Rows from block 10 of a small image diffusion model, named by matrix and row number. Rows with one number belong to one channel. Each number is 128 + 24 x the weight over its row's rms, rounded and kept within 0 to 255. All counts start at 0. Numbers have three digits each. After the name is the row's rms in percent of the matrix's.
After each channel's rows are labels from the 100 images, of 14848 (inputs lightly noised), where the channel reaches its highest value: "responds to" is what is common among them. Only what is clearly more common there than usual is listed. The data: Sentinel-2 satellite tiles (TerraMesh).
# convs0: first 3x3 conv (model.decb.0.0.convs.0.weight, 96x192x3x3, each kernel summed), inputs 0-95
# convs1: second 3x3 conv (model.decb.0.0.convs.1.weight, 96x96x3x3, transposed, each kernel summed), outputs 0-95

convs0.52 065:123122126124118130116132129116125123120120122123132113125123125135123130126113134117137119126104131114116121121125112130121123120106138123119129130121129107110119130113124116122133125115107113129139123137141116112121123114113119121115129121117136134126125137151126122138118120116132112127
convs1.52 081:150102119130141144143147136113115123083157098098132134122164099140155125088147077147142135121133123126120157086131079115143126144109088160150119153119103128124113109136105119118102103143128121138140111131086161112156120119116130168082116101152099103105116118147097127040123177119086138136
responds to: crops; main land cover: crops; built area

convs0.22 121:127118128126129120125120133126128125137127130123127134128125135127131127125122127126137121127135131123120125131129132126124126121128126128132124132125129124125132132129126129133127128130136131121124130124124135122119122122124126130119125127130132135133134136125128123135121124122131126125
convs1.22 118:124136123137155100132127119150086116159120139129102134117165116138104131150110130122114137146166133077123164129109115157146148106108198109107123128141085160119171138099119158082130147110137128124127121166090154094122165109134133125149100131146108139120176120106147115168175075104119167097
responds to: main land cover: rangeland

convs0.57 193:121133125130129126131131132125129124127131132128131123133137133140128127129132123132111131124127124127132127131128132125132131129126119127130129122130131128125129127130127121133139130131123128137128131129135128126131130126128131136129130126143127127124136135134142140131132135128129126132
convs1.57 035:125125171095155142120125116160161145163139147152120144113150159114129117141133154137112141134152097164151164118134105140193109143109165130160173101116126144143162125135112142164108130152115130178134154157144156106145133107151137150121173100140147145149092131162121162104143151163117151190
responds to: clouds

convs0.53 096:121131121124116122126124123127126113126125121125113124127116125121118125121123110124129123115124120131125125120118127126120114124122132114108123116124125120120113113126115125116127117119125124122130127117118118124134121130118118120121120117135118120122125118122111120123122124125124110120
convs1.53 165:132109092082163103120130162149129124108133086130110137114108155154129109120115121109097125123109104123152117110134124094115134124096122117152138099131118113122116125136154113137122091134082130154135122090159117088081140113127085156110103196056147163086131067104118134138111146150121127121
responds to: clouds; trees; main land cover: trees

convs0.19 127:127129124123127126124122127123125129134131120124128122125124125126129125127130128135117127127120121127126125122124123128125126129122125121127130121125126128126125130123124124129128129126118119124128123125130122124128125126123124124129127130133126123129123121128129127122128131125122124130
convs1.19 109:116129141135125108140177030108133092152121133132114146127143072174117121142092125151138102130143120101138114141128117120132138109118130138080142140123100115166134105111101151097106159129111111134079143117092095141135129122124158109109136160101058169134095104132132132144139106126107121132
responds to: trees; main land cover: trees

convs0.56 105:136123110119105110128097122141143141098129101126119099099119128106108095115128159187166148129146142126135127141132180142167139149140255157179150138118090119132144129132124130113106164155076128085134129130117126109104127119130109115120140096078104091130118076124090104101105111118060101087
convs1.56 115:115113138120095163134126105102128128117120093121132119126106126127138085152113120073116119170011181111115137125142104128092158146116119100100150113148126076106166109154119116129090113174102110135114141110106115138148127124093125121133148104134117133131134140118133093112115149146123114114
responds to: crops; main land cover: crops

convs0.40 070:124129132123130124133121132131132127134120133119137119120130131133116124126130124139115137106121126127131129140136140113130126130114137115130123121121125133127131117132127120131129117127128135135115124120120128111134110133112124134126126125145130112120137125100149138114124132130129133135
convs1.40 114:104070191154138133069110125133160063138088117138126106128115136141102093163149121151130130119136139127129142120094106174134130102122140126125106084156162147141106119115150128113117119162127107165104160094105136080125165107125100153153116131122133117155114093141130130122122132145073120133
responds to: snow or ice; main land cover: snow or ice

convs0.10 096:113127116130119123142124115119122112121123114112123119138125132118129125132127115140111113123117125128130124120128127120110115118111121121117131130119125120118131116129105112127114117127120118123121122117121121115125129125118135120132120118134119115126125135130124125115125116129120131116
convs1.10 100:102176119096154134121100098104110115098107121146140123082129149118103169095110091132143131098127120141113104124108128120113131146110088105112098164108121129098159090155103144084084141135132116096145115135113115108166083124131096171113120088143113123100151099123117135095148080102159105094
responds to: clouds; main land cover: trees

convs0.33 122:121109100113138127118102118115125116123119113127111079127124137098122107120133135202093140113124100042136116129130217125124124130097106128133137063118111101110136106088126114133092132140041091064073100104078097088012132174130145125136134148196140119127165132137156175129166133111120153150
convs1.33 128:135089144103098119135123107094144121123132123117119134120129120118146000127131125100151110132111163129128156082118120120124111130130132101127112143140126102108152099144101121141105135135117121143116116126108137128107103099204115120107132111119124134129115138104137096130124132135100125118
responds to: main land cover: rangeland

convs0.84 093:122122130118126122117120123123132132118136123127122131131130123136104111126123132141113139125122137119122130128123142128124127118126126133123128116128130123114128122110122125123133127137115111121114121133104128131134128117119126118130130113130132117120130131127131144137123121127138126144
convs1.84 092:130144167113168122169143131149175143154116121141123161135147173113133153138119135141161164079146152139161142133146148151135099145151141111120142153121096147124172144137137160161115148125112123133168130150159133117159133145152147108150142157141146110122178159177097131154124174136185122091
responds to: water; main land cover: water

convs0.24 079:131118127123135115123118124113122127129127117130126121125121127125129128127122124124131117128132130135124132127123129120122128123118141124129128132119118142139137140121133121140123134132115115143117120132130124116123118136119130124126128129143125119130134113133144129120122126125131134128
convs1.24 088:108111140147113110122118085101141121125151100088128131164125095148113066164139099158067129116113131130116143134131128121090172079153129129139120118143140078081153158099131071165110127115131140133091091164110122095112155121134116133123094163116162107136138135116102141134106147106132124115
responds to: clouds; main land cover: trees

convs0.54 078:134135128124132131135134131125122138127132132131133126124132129119127124130128142142138122131131142132130129130135125131115137123142134126134130138135124131143135136137128136134131137133134128127134123128120131138127133130128130129124124132122123120126134128128121131130133129131127136128
convs1.54 143:143110096164122106114132123143108114122128091118109164137108097159121121136114141129095154143131127068147127147099109110143134110126134111105132134131114101120131131146096129106152135125102136155114089135140118122127131119135140108093158105091112108138106151130124122142119154057141003133
responds to: main land cover: water

convs0.3 054:139136132125121128127130140127137124140120132126120136137126122147120135122124104129139134130113119121121114123134118128110122128130128131123137123127139127129125136116121134132118131117116137121137122127137113119137116131122134133135123124107132127135122124127123133114122131131137126131
convs1.3 098:134089153163150106160119134148116103131156097194136114108148118115142128113159094128141142116144132124148122110137176134129175092132108154127117112167134119106114173110112155133111148106166134126105099164095130143137147121113095167141130120165132135126097157108114086205103137125135102156
responds to: main land cover: snow or ice

convs0.18 070:133117133134138127131121128130129132134133119133133129139124129125146137132141147126138127128131112125129127132127131132129127123113127131131120117136128138120125121135140126114129128138149123121131124134129138133124131132139120132117138146119127134132127133119123130127126140122129133115
convs1.18 095:119125110115112125100135141104115099154100073125108152109090145142115094101167111131069136135122114076132125110095114118073129146139091131117116078152146055102139105107126124141077097114118136123081123141104140127119108105135089131123118137125121102135154122129096136117103157128100089121
responds to: clouds; main land cover: trees; flooded vegetation

convs0.12 190:127119126129129134127127134130126129129135126125135133130132134131123125123129124129120129124122128126131138126130122130135132136128129130134137130132131128129133130130135129136132129126129132135118127130128129124133130133135126133130131133127130127130134125130135129125125125127121126130
convs1.12 072:154137143123159150135102153177146151141127122167142109147139162131148129162177119128129158126158154117150120141139156132159124153135142122160152162152181095110161181146118146153148116140161162156149117138122140119090174117135128137137111138137113140140134144160167157142142202152088131139
responds to: clouds; main land cover: trees

convs0.92 094:115127128129118124120122120126131123126127118121111123115121112116130125124121127125139113122127126143133132121127127120130122126113137122117119128129136119133124132135126131131133137121128124133135125130108131120135119125127122128121135128134120125126136134121145135129136127120124121128
convs1.92 089:133081165121087129148143142106152121123120141125093150117110170098110144156111113150133111160115112172144142127109103159111113108195112112089131144126125125103144136156125109125100139109169107129105179143148088093154104151140107154136115107135105166151105155144156122095128100153169127083
responds to: water; main land cover: water

convs0.71 072:126108111118103116132124123128115135126117125128111128094087125121137113097123131115121127130116133142125119128142131127144136127136168116139146133122119129125125131118117124131123123148148137124134114141130131131151117109119118114120119113114113123118102106111110112120116112120115105106
convs1.71 082:135095129116143138113082142079151142111157113127113117149128084173106133124106108134134113137054132157106143126095133104139119135143136103142136095119107109136153096123124118122109104156069118132136086132125115147117134114077135108084116074176112124118141105144095149111077134114125095105
responds to: water; main land cover: water

convs0.73 092:136134118126130125125137129129137127122128124137134121128128126134135130127129139132135135126126135133141140142132126135139133126143135134129137131141132135131134127124144137122132127128131144123147115133138136135130131131130122134127126122144130122123125124132131130136125113128119132137
convs1.73 104:106157142099126134128112140121107115133103161143139097115128092108176113085138138145051147113159117124082125099129137128106133163091108118119120124159102113151122100171118157108098149142138108102129118135098119153133093102122161137108112130115116100101157116105131098092146157151056153121
responds to: snow or ice; main land cover: snow or ice

convs0.32 110:132127130128130130132127130123129129126121124126134125120133132127122121127133131121133122124125131132119126135118127128126134130130126121127123132129134128129126128128133132128124125133124132136125125135123128135128131129122131123134128119118123127120118118120122122131121125122130128122
convs1.32 099:151113152135087132132128117129128144101130148128145099072173121122137125139135126133118131141123104134147116137159081153128132116153107115136128130129124109089210128083124134096118138126145123170148129063172152060153135131133142129128119108109109154139096136132160091125175095109139162118
responds to: main land cover: rangeland

convs0.62 095:125119133121120124133123129127121127123134129131128120132128123130132123137134131136121140126122132125131131125139131126134136126140127135127140127124122132119128121125128125120123134124125127128131121130125129122132131127131124130128130125127128130138130124130128140122131132127121127125
convs1.62 111:146130127137159122141119153143093111149119136126100154166102098163116123131121150112105144145151154065118142121144140086137130113157119111150141099138061170164084130106183135097161124120110171118083099126153127111121095126127148142114096181111135146105135133155095101126119106124119114111
responds to: clouds; main land cover: clouds

convs0.45 099:142120122128144127123121120133126129134121129126126127133131142138135118140134128113161132147150130120150127133134118124129129130141103121139126130132127140127111118134132127135108112113142125073105120130129139108087127128124127134142134116081125141123125132128129134129137142138129107120
convs1.45 098:135168126111130136102135144151134116121123132137135122116165083111139184126090111145183107117100148123152091138104148116120113131140124109123101167107096140130111102121094144101171096137135139125135138094151110139120094157123143099105166139089102148127087140157076133153122143074185097125
responds to: crops; built area; main land cover: crops

convs0.41 064:113135128130131116118132124121131127116137122142116128123125113136113128122136127122111129112138125131136129128141115126122125127123127119131118124127115115118119132125119123142120120121125125117127120120115129131126127121121120122121134120129114128129137131140130121127138133121113122114
convs1.41 102:141111108139172124147106132135124181127130134164115081173124121136131115138144090163131150108139148128130152114122159131118160137091152129153144086159116134133153135109096171147103202105148140099151072135101103191110104105123129160128115135153108103131131143146112110140157107118118110154
responds to: water; main land cover: water

convs0.15 065:142124131131122120136134112119134130135118128126131122125123140122133129129124139129118115135137133133126147127124130120117123127133123127127129122121132132118130145111124116131118133126138124104107126126114129105103127117112128119110112139121126138129118124138139131124137133134125150121
convs1.15 070:107157121117159113085097171107142145095155109143100138115086087127137109150133096087137072149128121140114101140096116135147124137108137119115102144128140113103142155115094124161131126129074115098131112081151102127097156114129087162107086159097130123149101130101129110162080147120128092140
responds to: main land cover: trees; flooded vegetation

convs0.9 100:118124124124131130127123125122126128128131125120134125132125130127131123127131127132126130135132126128128130131124130128132131132130132122134132123130137124123119123131129128125127127125127131132128118127131123129140124125131129132129126128129123131125129128134134127139129129138132135131
convs1.9 116:122096129153122097119165111113102103145096112084147136152082130160087110120143143085113142147115137119104107147124124168105148108153109132129133089153078153155072174100126129087175131110139122159136096134098141135084109125140128130140101152142122126118123124075130117132111124170127086145
responds to: clouds

convs0.68 086:126126135132114129125141130134141133113125125127127127128124134133142122127122132124127112121125130140113121133124128132122129130123131123121117125136129132121129131124124136126127127136127112131125131131116132128141121136126135131125124122127133134134117123116125127128135131141114136134
convs1.68 117:150102104142152137114148108095122101158128131124151158147104102151150087125136125132099123158110093116126100144140144143113186111098091148163135095148114148139125134098150165141148140154134087167131071113182142135117100122126125135120136179095152143096155106102138139164132121170116121170
responds to: clouds; trees; main land cover: trees

convs0.93 090:157135144139146122124147135134129107138121126132138158140143144139110147122122132131154120145127127134141139130116143134139140132152114138132143158135131149135124133146133156152138139122151126123117129145114137133146130118138125124134125139140124128127124155159142151116128136122127140149
convs1.93 077:126134145142137142117171122119159088151199078144183116100136151127118156133130136128158123143128096146137146195129110141129105122140106117168157126100138172086114143145135122156129125127159110111160134134110108140129115089133103192110117140070118112138133128152119137113116120125118171103
responds to: main land cover: water

convs0.4 070:138129139125143135129133131123125120124127122130137116126129135139133136131124129120130139123129131127133122130123127130124129128127139141130121121121139124138119138135140123122126112138128122137139134132134126144130135141134127125128124133137127137130123137130130136133142127129127148139
convs1.4 076:109126133080181151094145130111125115116182107121100142100141125112145123117131098106172072124117134135139100151066152121127104154099130142130161077132152102113124109134147130112140132139057127115155151076140132120108131122110100137108100124139129147113111106119138158165084117115103119151
responds to: bare ground; main land cover: bare ground

convs0.64 097:125123132132121127127122135116133122124116124116123130122126124123123127119120119131115130135133137132119124129131127120115115120124137121120117111119130121117125122121117120125130120128121115137129126118134123120131121128124123131131120123135127115131131129132130122115133120117121122118
convs1.64 101:128137127107147084167129123127114132137120137128136107144116112157133092102125184092117143141103122089141147103135146108133090168138113087145154092119110150154100120143153105114163124101122111146141103114109144162084092154091197107106133124136129115079164124141071150144102125103129133103
responds to: water; main land cover: water

convs0.67 082:123141133125126134125128133127127144126121123133137126117130126130122132126129133116122134141138140137137139133129138129134118127137120131127129129124127126128117126118137134127127136134127135134127130127117129119120125132141141132121132145116142137138136124131121124132139130127130107137
convs1.67 071:144143082158132094138104106173117120159117122148099127144125094140177110140114095148120148145117125113164136106158129091110155135107094121129111112130101161118154125089151076137080138105160159129120081141154122148099134088125125154099136094124134114093128128141128145181128093093127169139
responds to: main land cover: snow or ice

convs0.51 129:113121112120114118116115124118130127115115116127116119126117115127112122113121124152075114118108120125100117121120122119123125125111133113126123118114118109120127125109119126116121124123097119142124109113125119123139128128113108127123123114136113112129120112114121121110111117128098127127
convs1.51 108:125147149087178144139148134114139144135155144121129163129181161119124153141157123133126163134145140142136152148143143148141127156136101152142119171147131163139189134132154097154137161133156162171129142181155158118187132161138128122148148146168122142129175165150120157149137157148143149124
responds to: water; main land cover: water