Rows from block 5, named by matrix and row number. Rows with one number belong to one channel. Each number is 128 + 32 x the weight over its row's rms, rounded and kept within 0 to 255. All counts start at 0. Numbers have three digits each. After the name is the row's rms in percent of the matrix's.
# convs0: first 3x3 conv (model.enc.1.2.convs.0.weight, 96x96x3x3), inputs 40-59, a 3x3 kernel for each
# convs1: second 3x3 conv (model.enc.1.2.convs.1.weight, 96x96x3x3, transposed), outputs 40-59, a 3x3 kernel for each
convs0.13 106:090139131104095163136122132113141133159059115139170113144113129161209112124132109118110130140118109132112111127131136097178163150090142090177135093065156098099131028144157112051171169109079194097136163255121114227127125099142126127104168159126140106120084070108091117128122104118080164106106100120128158134109165144122102154168119122234255124136208176155144114155111137136137133134171124119217137176119145134128118073226131117109097140129129119144127111130135132116141106083135103118113113105101067094109098088114065152135100035148182070094
convs0.14 102:104127167172043142112124117169123115170135135115134093121119107110109151153131138157109106116077102097146120160120136184158102162132110115131149100212173104148116172127132113193093164148133110123120091102110103129126164126117162112138156144139073085113104066110096041119098092125117092119108081088140089127230138126169110109125071111102108100087126121117105135058094124032089119104126137117156134117139145137138130103130154118131147124143134142135153127130151113145143076090153118148136141128139133135123124125087100179176100142154142155147
convs0.15 095:111077100147183139133124104095104122124116137095086162158148158140163133148119165135110142114082126132143142089084101081118084095080117142149150137169152125185114080072090129113135149170121094085114102141133100093127153104143174128076199152107112072109096130112113152153154116109092131120100050144081071109062105084060037057102108125139143107139122111173105158153255185147159148135158153088188113130130131161154135154132126106108132110086088123176142095133168096084138101072076090075110166149152090096094134107126112112109156141118179120128
convs0.16 101:158134087138194082161104111123156125155173088170114149118117114114134140094120114136112103145150128128131108109105120084117120120086125127134130100105169111143126074046132091042130088176124128125129178135120143102112143080131127135104132140112125157138147106119113138107093136120124118115118117091128092106180086120113128125148182137154136143110126133123180098156103083132061095140197119177167098164122145162196130106090136151146132109133104126131104122089116101114130112103106145112103136109117090138105115118134165134142092131163096149140
convs0.17 100:129124116095000127127157109100122107149179122106133133110145140135219134116132123137111124091084093122150113148138107137134104114122119128132142115155113120111101147104119084184104101082101142133123134252119151126129093099127121097153150129157129088114140171127137136148140163165143079120132107113138163168094006083118115112133146116124184141138139116107066148100179104117094121135082123146244209134089153137134146135186150126159145132131132117131115120125122107113120137182134117092148125124141215236158123160116104121116092066089138106112
convs0.18 095:100052104083099098119135126118132113110178145144108134088123116073099123119129146079098101107091125117069107079116130113098134125105125120119137090110139154124150143123160109114124111066103140109103143166099122153121180156168124160153151129147155130166133085131161135137123093113134101123124094143113077118104112117128125145104136129135172139111154166110114131105117123157093144114124122113161128119115130114124133112159107115150110092097113105109126129104117142118126122127120117121126131127126131132120114107117080080115148170116120139141
convs0.19 100:086107119125017075127223148137129128180114137151108141137106140128179109107121137129174111150000144129248126134118102114186116147152119128162146139168129172152183085121108114059108150182124095124128143175123127145094106133139100191146120067156153123141108132121125093154114094110070127120120125101105116113103112150116134114118108108155151098133117132130147113099125115118121122151159166150058136129211137127137135137117146153130152230182191150255234000000094163115143142255132132191164130135130123126142075073119122160111120182152143110122
convs0.38 087:101185151087086155115153147120102118168180160114112098102111116140108130145129121076092128116098114087113119147144133129118116150100106132106118100195143129198153136137162093203164068076129112132113152133120189120129124151126122151135085121112110123112095104120135072144127142127086099116113107091104138134089141146139186152139150125108089143146121098124158147125120148152097132106094093151099122112087107148095126137069107163103100107128124129182130125152129141130128122112140117105138137162140133099125099093128130145143105051091145096129
convs0.39 127:145134098156126120137115080098125131154153161133142120122118140133143158108128135123123143130115144124108108179187144189194136178197137111096128116119149089101116124126146190166173166129141121126082116127131150126126156114081130092088162099098055076090101145123097144151122160109116122123120122159139167153141155177160137176116130117127135156152182119129126099157167145122215167093090135153169205117107145092104140104177143115177151125153131137119148139111117088105105127132112111111106129130102151117114128189097126222150133162165077106094
convs0.40 095:126139140165114159137102140088122118089087125091071168105145116134129133129131118116153112138165136128137132117134104124096099136089070139146133143124136136126095135134167132136116144125119119134105122103157105146175113125130144123204137141233141149181110129169126144159143150116138120143124098134123135133157149118131116107138137107130121163123074185128188173173173169166176086148146103110155159126143117117137152133120160109134156116143108151133126133122113100150137097123137139125138084107097142128112106076145160139116116085108119089115
convs0.41 084:132124125135255224107200141131094148098087111131152136104104093120143117146150114119161103178170143108122120096122139137104096124110122153145148120162131168113133111139124148243179091116100121169160156187121126134122110138159108107168120090165148090135139082135146148139106119118147087123139154135085073076116000083141119132115117114130155107136132107160112108084065113126102141097126101045104083135141133114089111106158114106110127122120124051000080146126113130111112138093103122121119150111146152131152124137110104060109090066106076071095
convs0.42 105:097083123091072056093023097144134115125100116142134125131127134110131134123104102120138127146080101135172127106107098079053110100148133162145172140119147129101130151147141159206154145179151138123142131087107145122119113108141095111130097110142136117109160136152127120127128179109164242186122088093132106133113098124138097120100108132115088100114113113079095112134118141109130122117084084162041066116098094135122134138121143138141140160166147165251190182181159142162159123255159115130137128127106132155145156101127130148147136239162167166142
convs0.43 094:121095111105132116145140122114131129118127088120065080125125104121130101120110115118112139134180102096060122127108124124112130099138119107095124081131076094141115134114118116134122097103083121113107103075101133143143174124131097096070119088107120123103111100075147136116098112099108115091090108094175123144128088114107106131116112107094083114116089107137146080109020127101129115152152174152090149093134134121108118146134144137129134092107110118097087107105115111113120125123123130117131116109131108090096096106141150141139157118172109132147
convs0.44 100:140131128119131146133182130099083101071025079158213135123114129112103093085083088131121132097090166121246094097131104109142112101103095120128116088103157140084075166129146129179149047056045116134134126135113155182138120126125134136176076097118143156187112150153133113107103126119165185147106159118122151134105137126095060106095111126133082101077187121117103149097156148124132146121142138128094100153206140127136121133135135157172186157133137158181167125121091105145124119144130132141122138117111091145167169219138124109141134080105065113103
convs0.45 101:122039156113037163077120121113102134090120100112118121141133148186167115159163148085124125099093128071142126143115118126126107109139123161097136157109116131109124098121120091118132141132149108113131141185108095110105170085117161050135129087121168128133116127154158155146156089141097107132129133130175138100186147068145115108126115109181053116109119108052102112109171141116091127140143151142172141173141153150158132172146141110122142141090146175088110144104124146149116129180114136121124140208142240102116138126148110123129097108135094134113
convs0.46 104:156110118157114112146125112113128143096108132119108117120164147151191160142124148148129114168128135148150149128148136127136122150118132122104088163143143121137144086072105121122165148158125145157124141138113112135129125071087131112116172190175194212171115160116106080110113143157124116130131128115158137098168135095116135085132140118127143095097128100122141158088140164124114170135152141123163136136112141134210118104163131098085137120123118137139130135156137142136094127113099092072108115138102109111106176164182105102098091135126138129115
convs0.47 103:129149125121053195101136118135152143104116133108078133121077110116101140107117088168193109158136255121184203117115140133108096124079105150141118099056155120131155124123151111135171092088099122135146128165149139147174140116090138118000164150053125104121116147076125129126150114136128255133161139171111123150097071175107139135118125131117144154123133100120115125124142109147166139106149129146157102145145113137103148133104131121108128169152075188192017181239088140174166162255209120245177138125118109128137111134118112099105133090165108130107
convs0.48 089:094123121130255186105168165090085099108122112084075098129131155116145140106103158103126102142141139124151110145167148159217142151140126115149110165255088130173103129146092142173100099113092129134131110093144113136112097096122098074141117086132094112132103165158103115140117103127085090105147163121187139167181173122139143144131112117135100133155127142133118154116107140133131132134116162155110136158157170159144153139100161141131146114093113041000105072000052108084140104118146124110119116140118099118131133125146091083118086062144111141132
convs1.13 116:097080113102126084119100105156131130108172165133161144132140140144174128121152112155106116086159113116114137092071168111062122133148110115109139153077167113140123138030125129194102155099086099123121160095129122127104095122139143068122127099115150145131127172076123162156153095169151207151136172123155127144134113163141145107073100098140035088121104090160064087143123092112109117131083153131129093135124098145150111151057149136137115114115122099155102132116115120112121122107168105118096130110163097160144150109155149155140132066109147169158
convs1.14 107:111101131109113111132093157134142113167136071152134086133141136106136117136117122113088133106108174128124101128147115129148086154118122143111156115159129124160104154133148125104157131100110137142127163156087162157114094176170115068165116143152157154139160189159151153191170166113160161104127131113095122133035106186141116168103119132142167117116132133130129104183213046158150096113146134167097177099094114127105135092111098122128098167110106156152053146182043134125130133138144142133166157141127136100112126112126080097165131099175099086149
convs1.15 091:125107115115105135138140154139138125147122145106123126148169171153110097140128124124093091067049084088065110116075072076048072056078142148100075118124124089111165168169135183167150141207131112125112151103130139105136124113146115087132099098105088114123110105113103088103152142139138208156124166144139130108109173098052105103159098129120122156136125101117072079060025101084090079101094115118107160144150108133190168164159190176129129152111129115125106061061144120086083104091084092110108149170122174161112134171126166119086122160123147147169
convs1.16 107:166131135106152158116136169146163136124176150142166148134132165146138180116149160112105090080079101096133095118101138132050120111143122124146110166141122144177131128119117115022153088140181133118138153116105099134153149151120150151140182141180151120103135125150104161115128089138113149109127119147112126121147153175162057138136105159097114144157113167109141097111205010127087119113091081087049166105164076143122104124169030111134158124127112142171096125104102152157161140151210169180154131146192154173050135087103110089116073154109116088135
convs1.17 107:115106127133123152154181162134133141180140178155154172135170139115076102130116114143146148148170139127123132140133118159241180136132148151162160151109150137134130148165120128163139125145131128163134154127134152163156144117151150198142141126179089089095107094070110108108124131142111061143143155136104175131160083152119149120097117147131233167122099135156156159150050123166140164117110086118037096101121130148101124169072108135145128145157143120151127160133139136148145155235163132123139144101096110157144099115113133160145161222184155125116
convs1.18 106:102075108078076053068106094143126112140162154143159122113135119129141165143144141144140124119114122113077078136162151133147143108119095120124118147134136113163116135125143136046121177074115134141132138152161121116141083134148087081118107074107152145172107141140104115136139118127120063126125093092142121134192148162134175159117112116089120127117063125120138115126134103152129133144143131135004109109116094130132107139092084107127114135130123134130126118122101158135151144179147142166144139137123144142141128157145124111136129195143134130128
convs1.19 109:104095131169146135131109094137247176068000162111100103097090097134113111149143123126083087156166167127119145139116164151150101135122135140171132137126168117134135090126113124092098156157113113076100102078092116101096168139098133118154128128147140132146135058136142138143112114142109100123144153104141105069104154147116141108113206185128098118117140108127105122136116101109115127138120141126007113131133113109096150145113107169112110110255140043000097122108097166163168176123129140149144157189176164130142160137130133154140142189181139167139
convs1.38 092:155155124171255180133142148120147123087097103097133145144128128147124107167131116129128146136131148145145127134109115158117053135140119105132122105118091137110118149191163120206168129160119152172131140156131104121113132099089121081057074114100126159154127197217153136158149211121164181175154165143119101083145157067151197093165202098127126152135114141103128132095129122134103150140143149160185128139118159109178135121158093113105130104129124128083133124163136114103154108143148110134121138128113145129154127115170164182159138153124145128122
convs1.39 083:126116137174205231166172168121107113172145121150148114144123104136145123089121081128134144119119126106101094145143101144156134133134125155161156146176152134136118146168158162153132111144098143103142118099140133155168160141146197164151197185149113055116114077112132200162112141164120109170139156163144155153145167161138130167123125133162157125098109152108153151129115137169106127121159139156197139126150122150091131152131134158157150141131149160158137135199153148130093183156129166131126086116109122183120148143089146198178103124148049087121
convs1.40 093:128160150138240149138189152119073119146042104117117116146113121109120075112130115160107125144161131122135113202127123180068133150113145110087124150029093131089120111141152114184174078137131137147088111092109094134122120107124110008119131133128149173168170187150188145124128122158127202189117161131127119122143183140137166151109176160138149151125152148135139148117103163154152164123142142153153131196139120075119146124121103113166144158132146160145152135170159127138126159149146141139134122061100086063137101099119130137129135129146074123122
convs1.41 095:145156143115183123126116117138112113146137133112148145125128127112204150117156179125135131112137135148158128132136117116080145132109123141156154134139144131141133131152138171206213149153139070108092113174108089138112117107107105117089123143097155137123164137235156140174098134155142125169130112121126106106170200107110153091099116119160178162111085135095117102098093130134119095132147160097077083115092122135134146132164136110139106126137107148075151130154085126133128135185170136142136122099119140108140163122109111120119139216138131162134
convs1.42 098:129145144117096164125133167105096088100031102129114104140126112082108099083084125119133159140140152157157153121085113126133133117136139071083113095065093085074096125126136102093110112098131133105093144095107146133134123084104093008130157103136119158125134146146113130131118119136105127136117117126150147134127114120138148114100112092078139109110123093123111120116168089108163103072088089019000088086062091122148130134142161146164143135119118071000087102085118123113099144138105123110124124134112099132126106103101071107120104119142126137134
convs1.43 102:111118129126161121182174141153165129172201136122158108128131109119099101128116112117117131085096098112071111154137169144144170154185192168155155174143115152142120161158134157147139105114153114114122109197119141137135119140130160188169154189160113148140135167115164130110105129113114242148124158126136136104169098101160135120115138142102163127096109125151138157126175134140131143071063067103133091072104094117146161092078129143125140129142136155157144147143134136082119108077093121087122134119109094157151102157146166157130161202111116109113
convs1.44 104:124122103092136183127100136133154131078056101115119124162122147123116140116151132139139116090088130115131104103129121077109074128133110148126122172185165153169137139106147101118118114130134131100140102101106111105094120126142160128118139125135098087082089145156078101116155144136100065089135107108187205181132123153153177161057020061139160147110154122066057108142148090120132115116000105085042145115130126140062128175153132135117119140152102109099132113128125180245191159152168162163181093105134132093094156147139076075074117146127158141128
convs1.45 105:132122157118160165107140147131161118116183156113170143111104116134125078122102112126144121137211072137103149130148137129151167117126174136129096115089078127067113103125121106188100110104147144125139140131087115171127099113152114126111113079139132131123135163057111109066140135120138116048145153086154147125151170092129146078130098094161216161138140119140168168149111227128116176146116134122118129119067118133135134156073081154111104112128145135155186123099161151152116140163078149135110138105101120160098115117090152154135174218176146140160
convs1.46 095:163117136131098091120099102207169120139097101129114081074099118130103159139136141133129153125140103100107087110076138132149140130171191100090126099134099147163121026054130069150187130203194097121109141108146140120148108136138153101147160188157206224159174123089170126086077087130109126182126158144152128115139144116142135179116113096099122091110108123145123151120102130106112109121141101125130119124154103157213140165097089098057067085097124111105125143128115150157123135156111130140116058051095135142150146197164133102173102134169095134153
convs1.47 111:137127146093146116118130168158042106246053091158109121147157159142137162128142160135142121142113150157143155137155154084195124151126135131136133150122125162134133117101154089142130114119120116113108085092106115098131129095130117008124100088111174123152187172137167156167145122110209052125123172132114126164138115165111136133208103146224163104147150172120122135064119113110088115099090086045084114107106091143161105094206113109170130127000128255000072127131085115111110146107100133123112138135132163080119169144132125134133162155108098097146
convs1.48 090:112118140120162109126135125144235151178221209145204158126148127124255182102160137145105140119088085153134148106139147085136131129127136130085126136111146147146152108157106119183157112138095107119130138126122121136121110118085103093078140126094143172112146172101187145139101128144107095150085088084137113132122168077109132090088106107117159104125101105110120127150211124133134137087099088073030071079063112148115112135010138146107098134215168238070198153214143138136138143113155160155150088115115125059136105139114130096130126199119128113123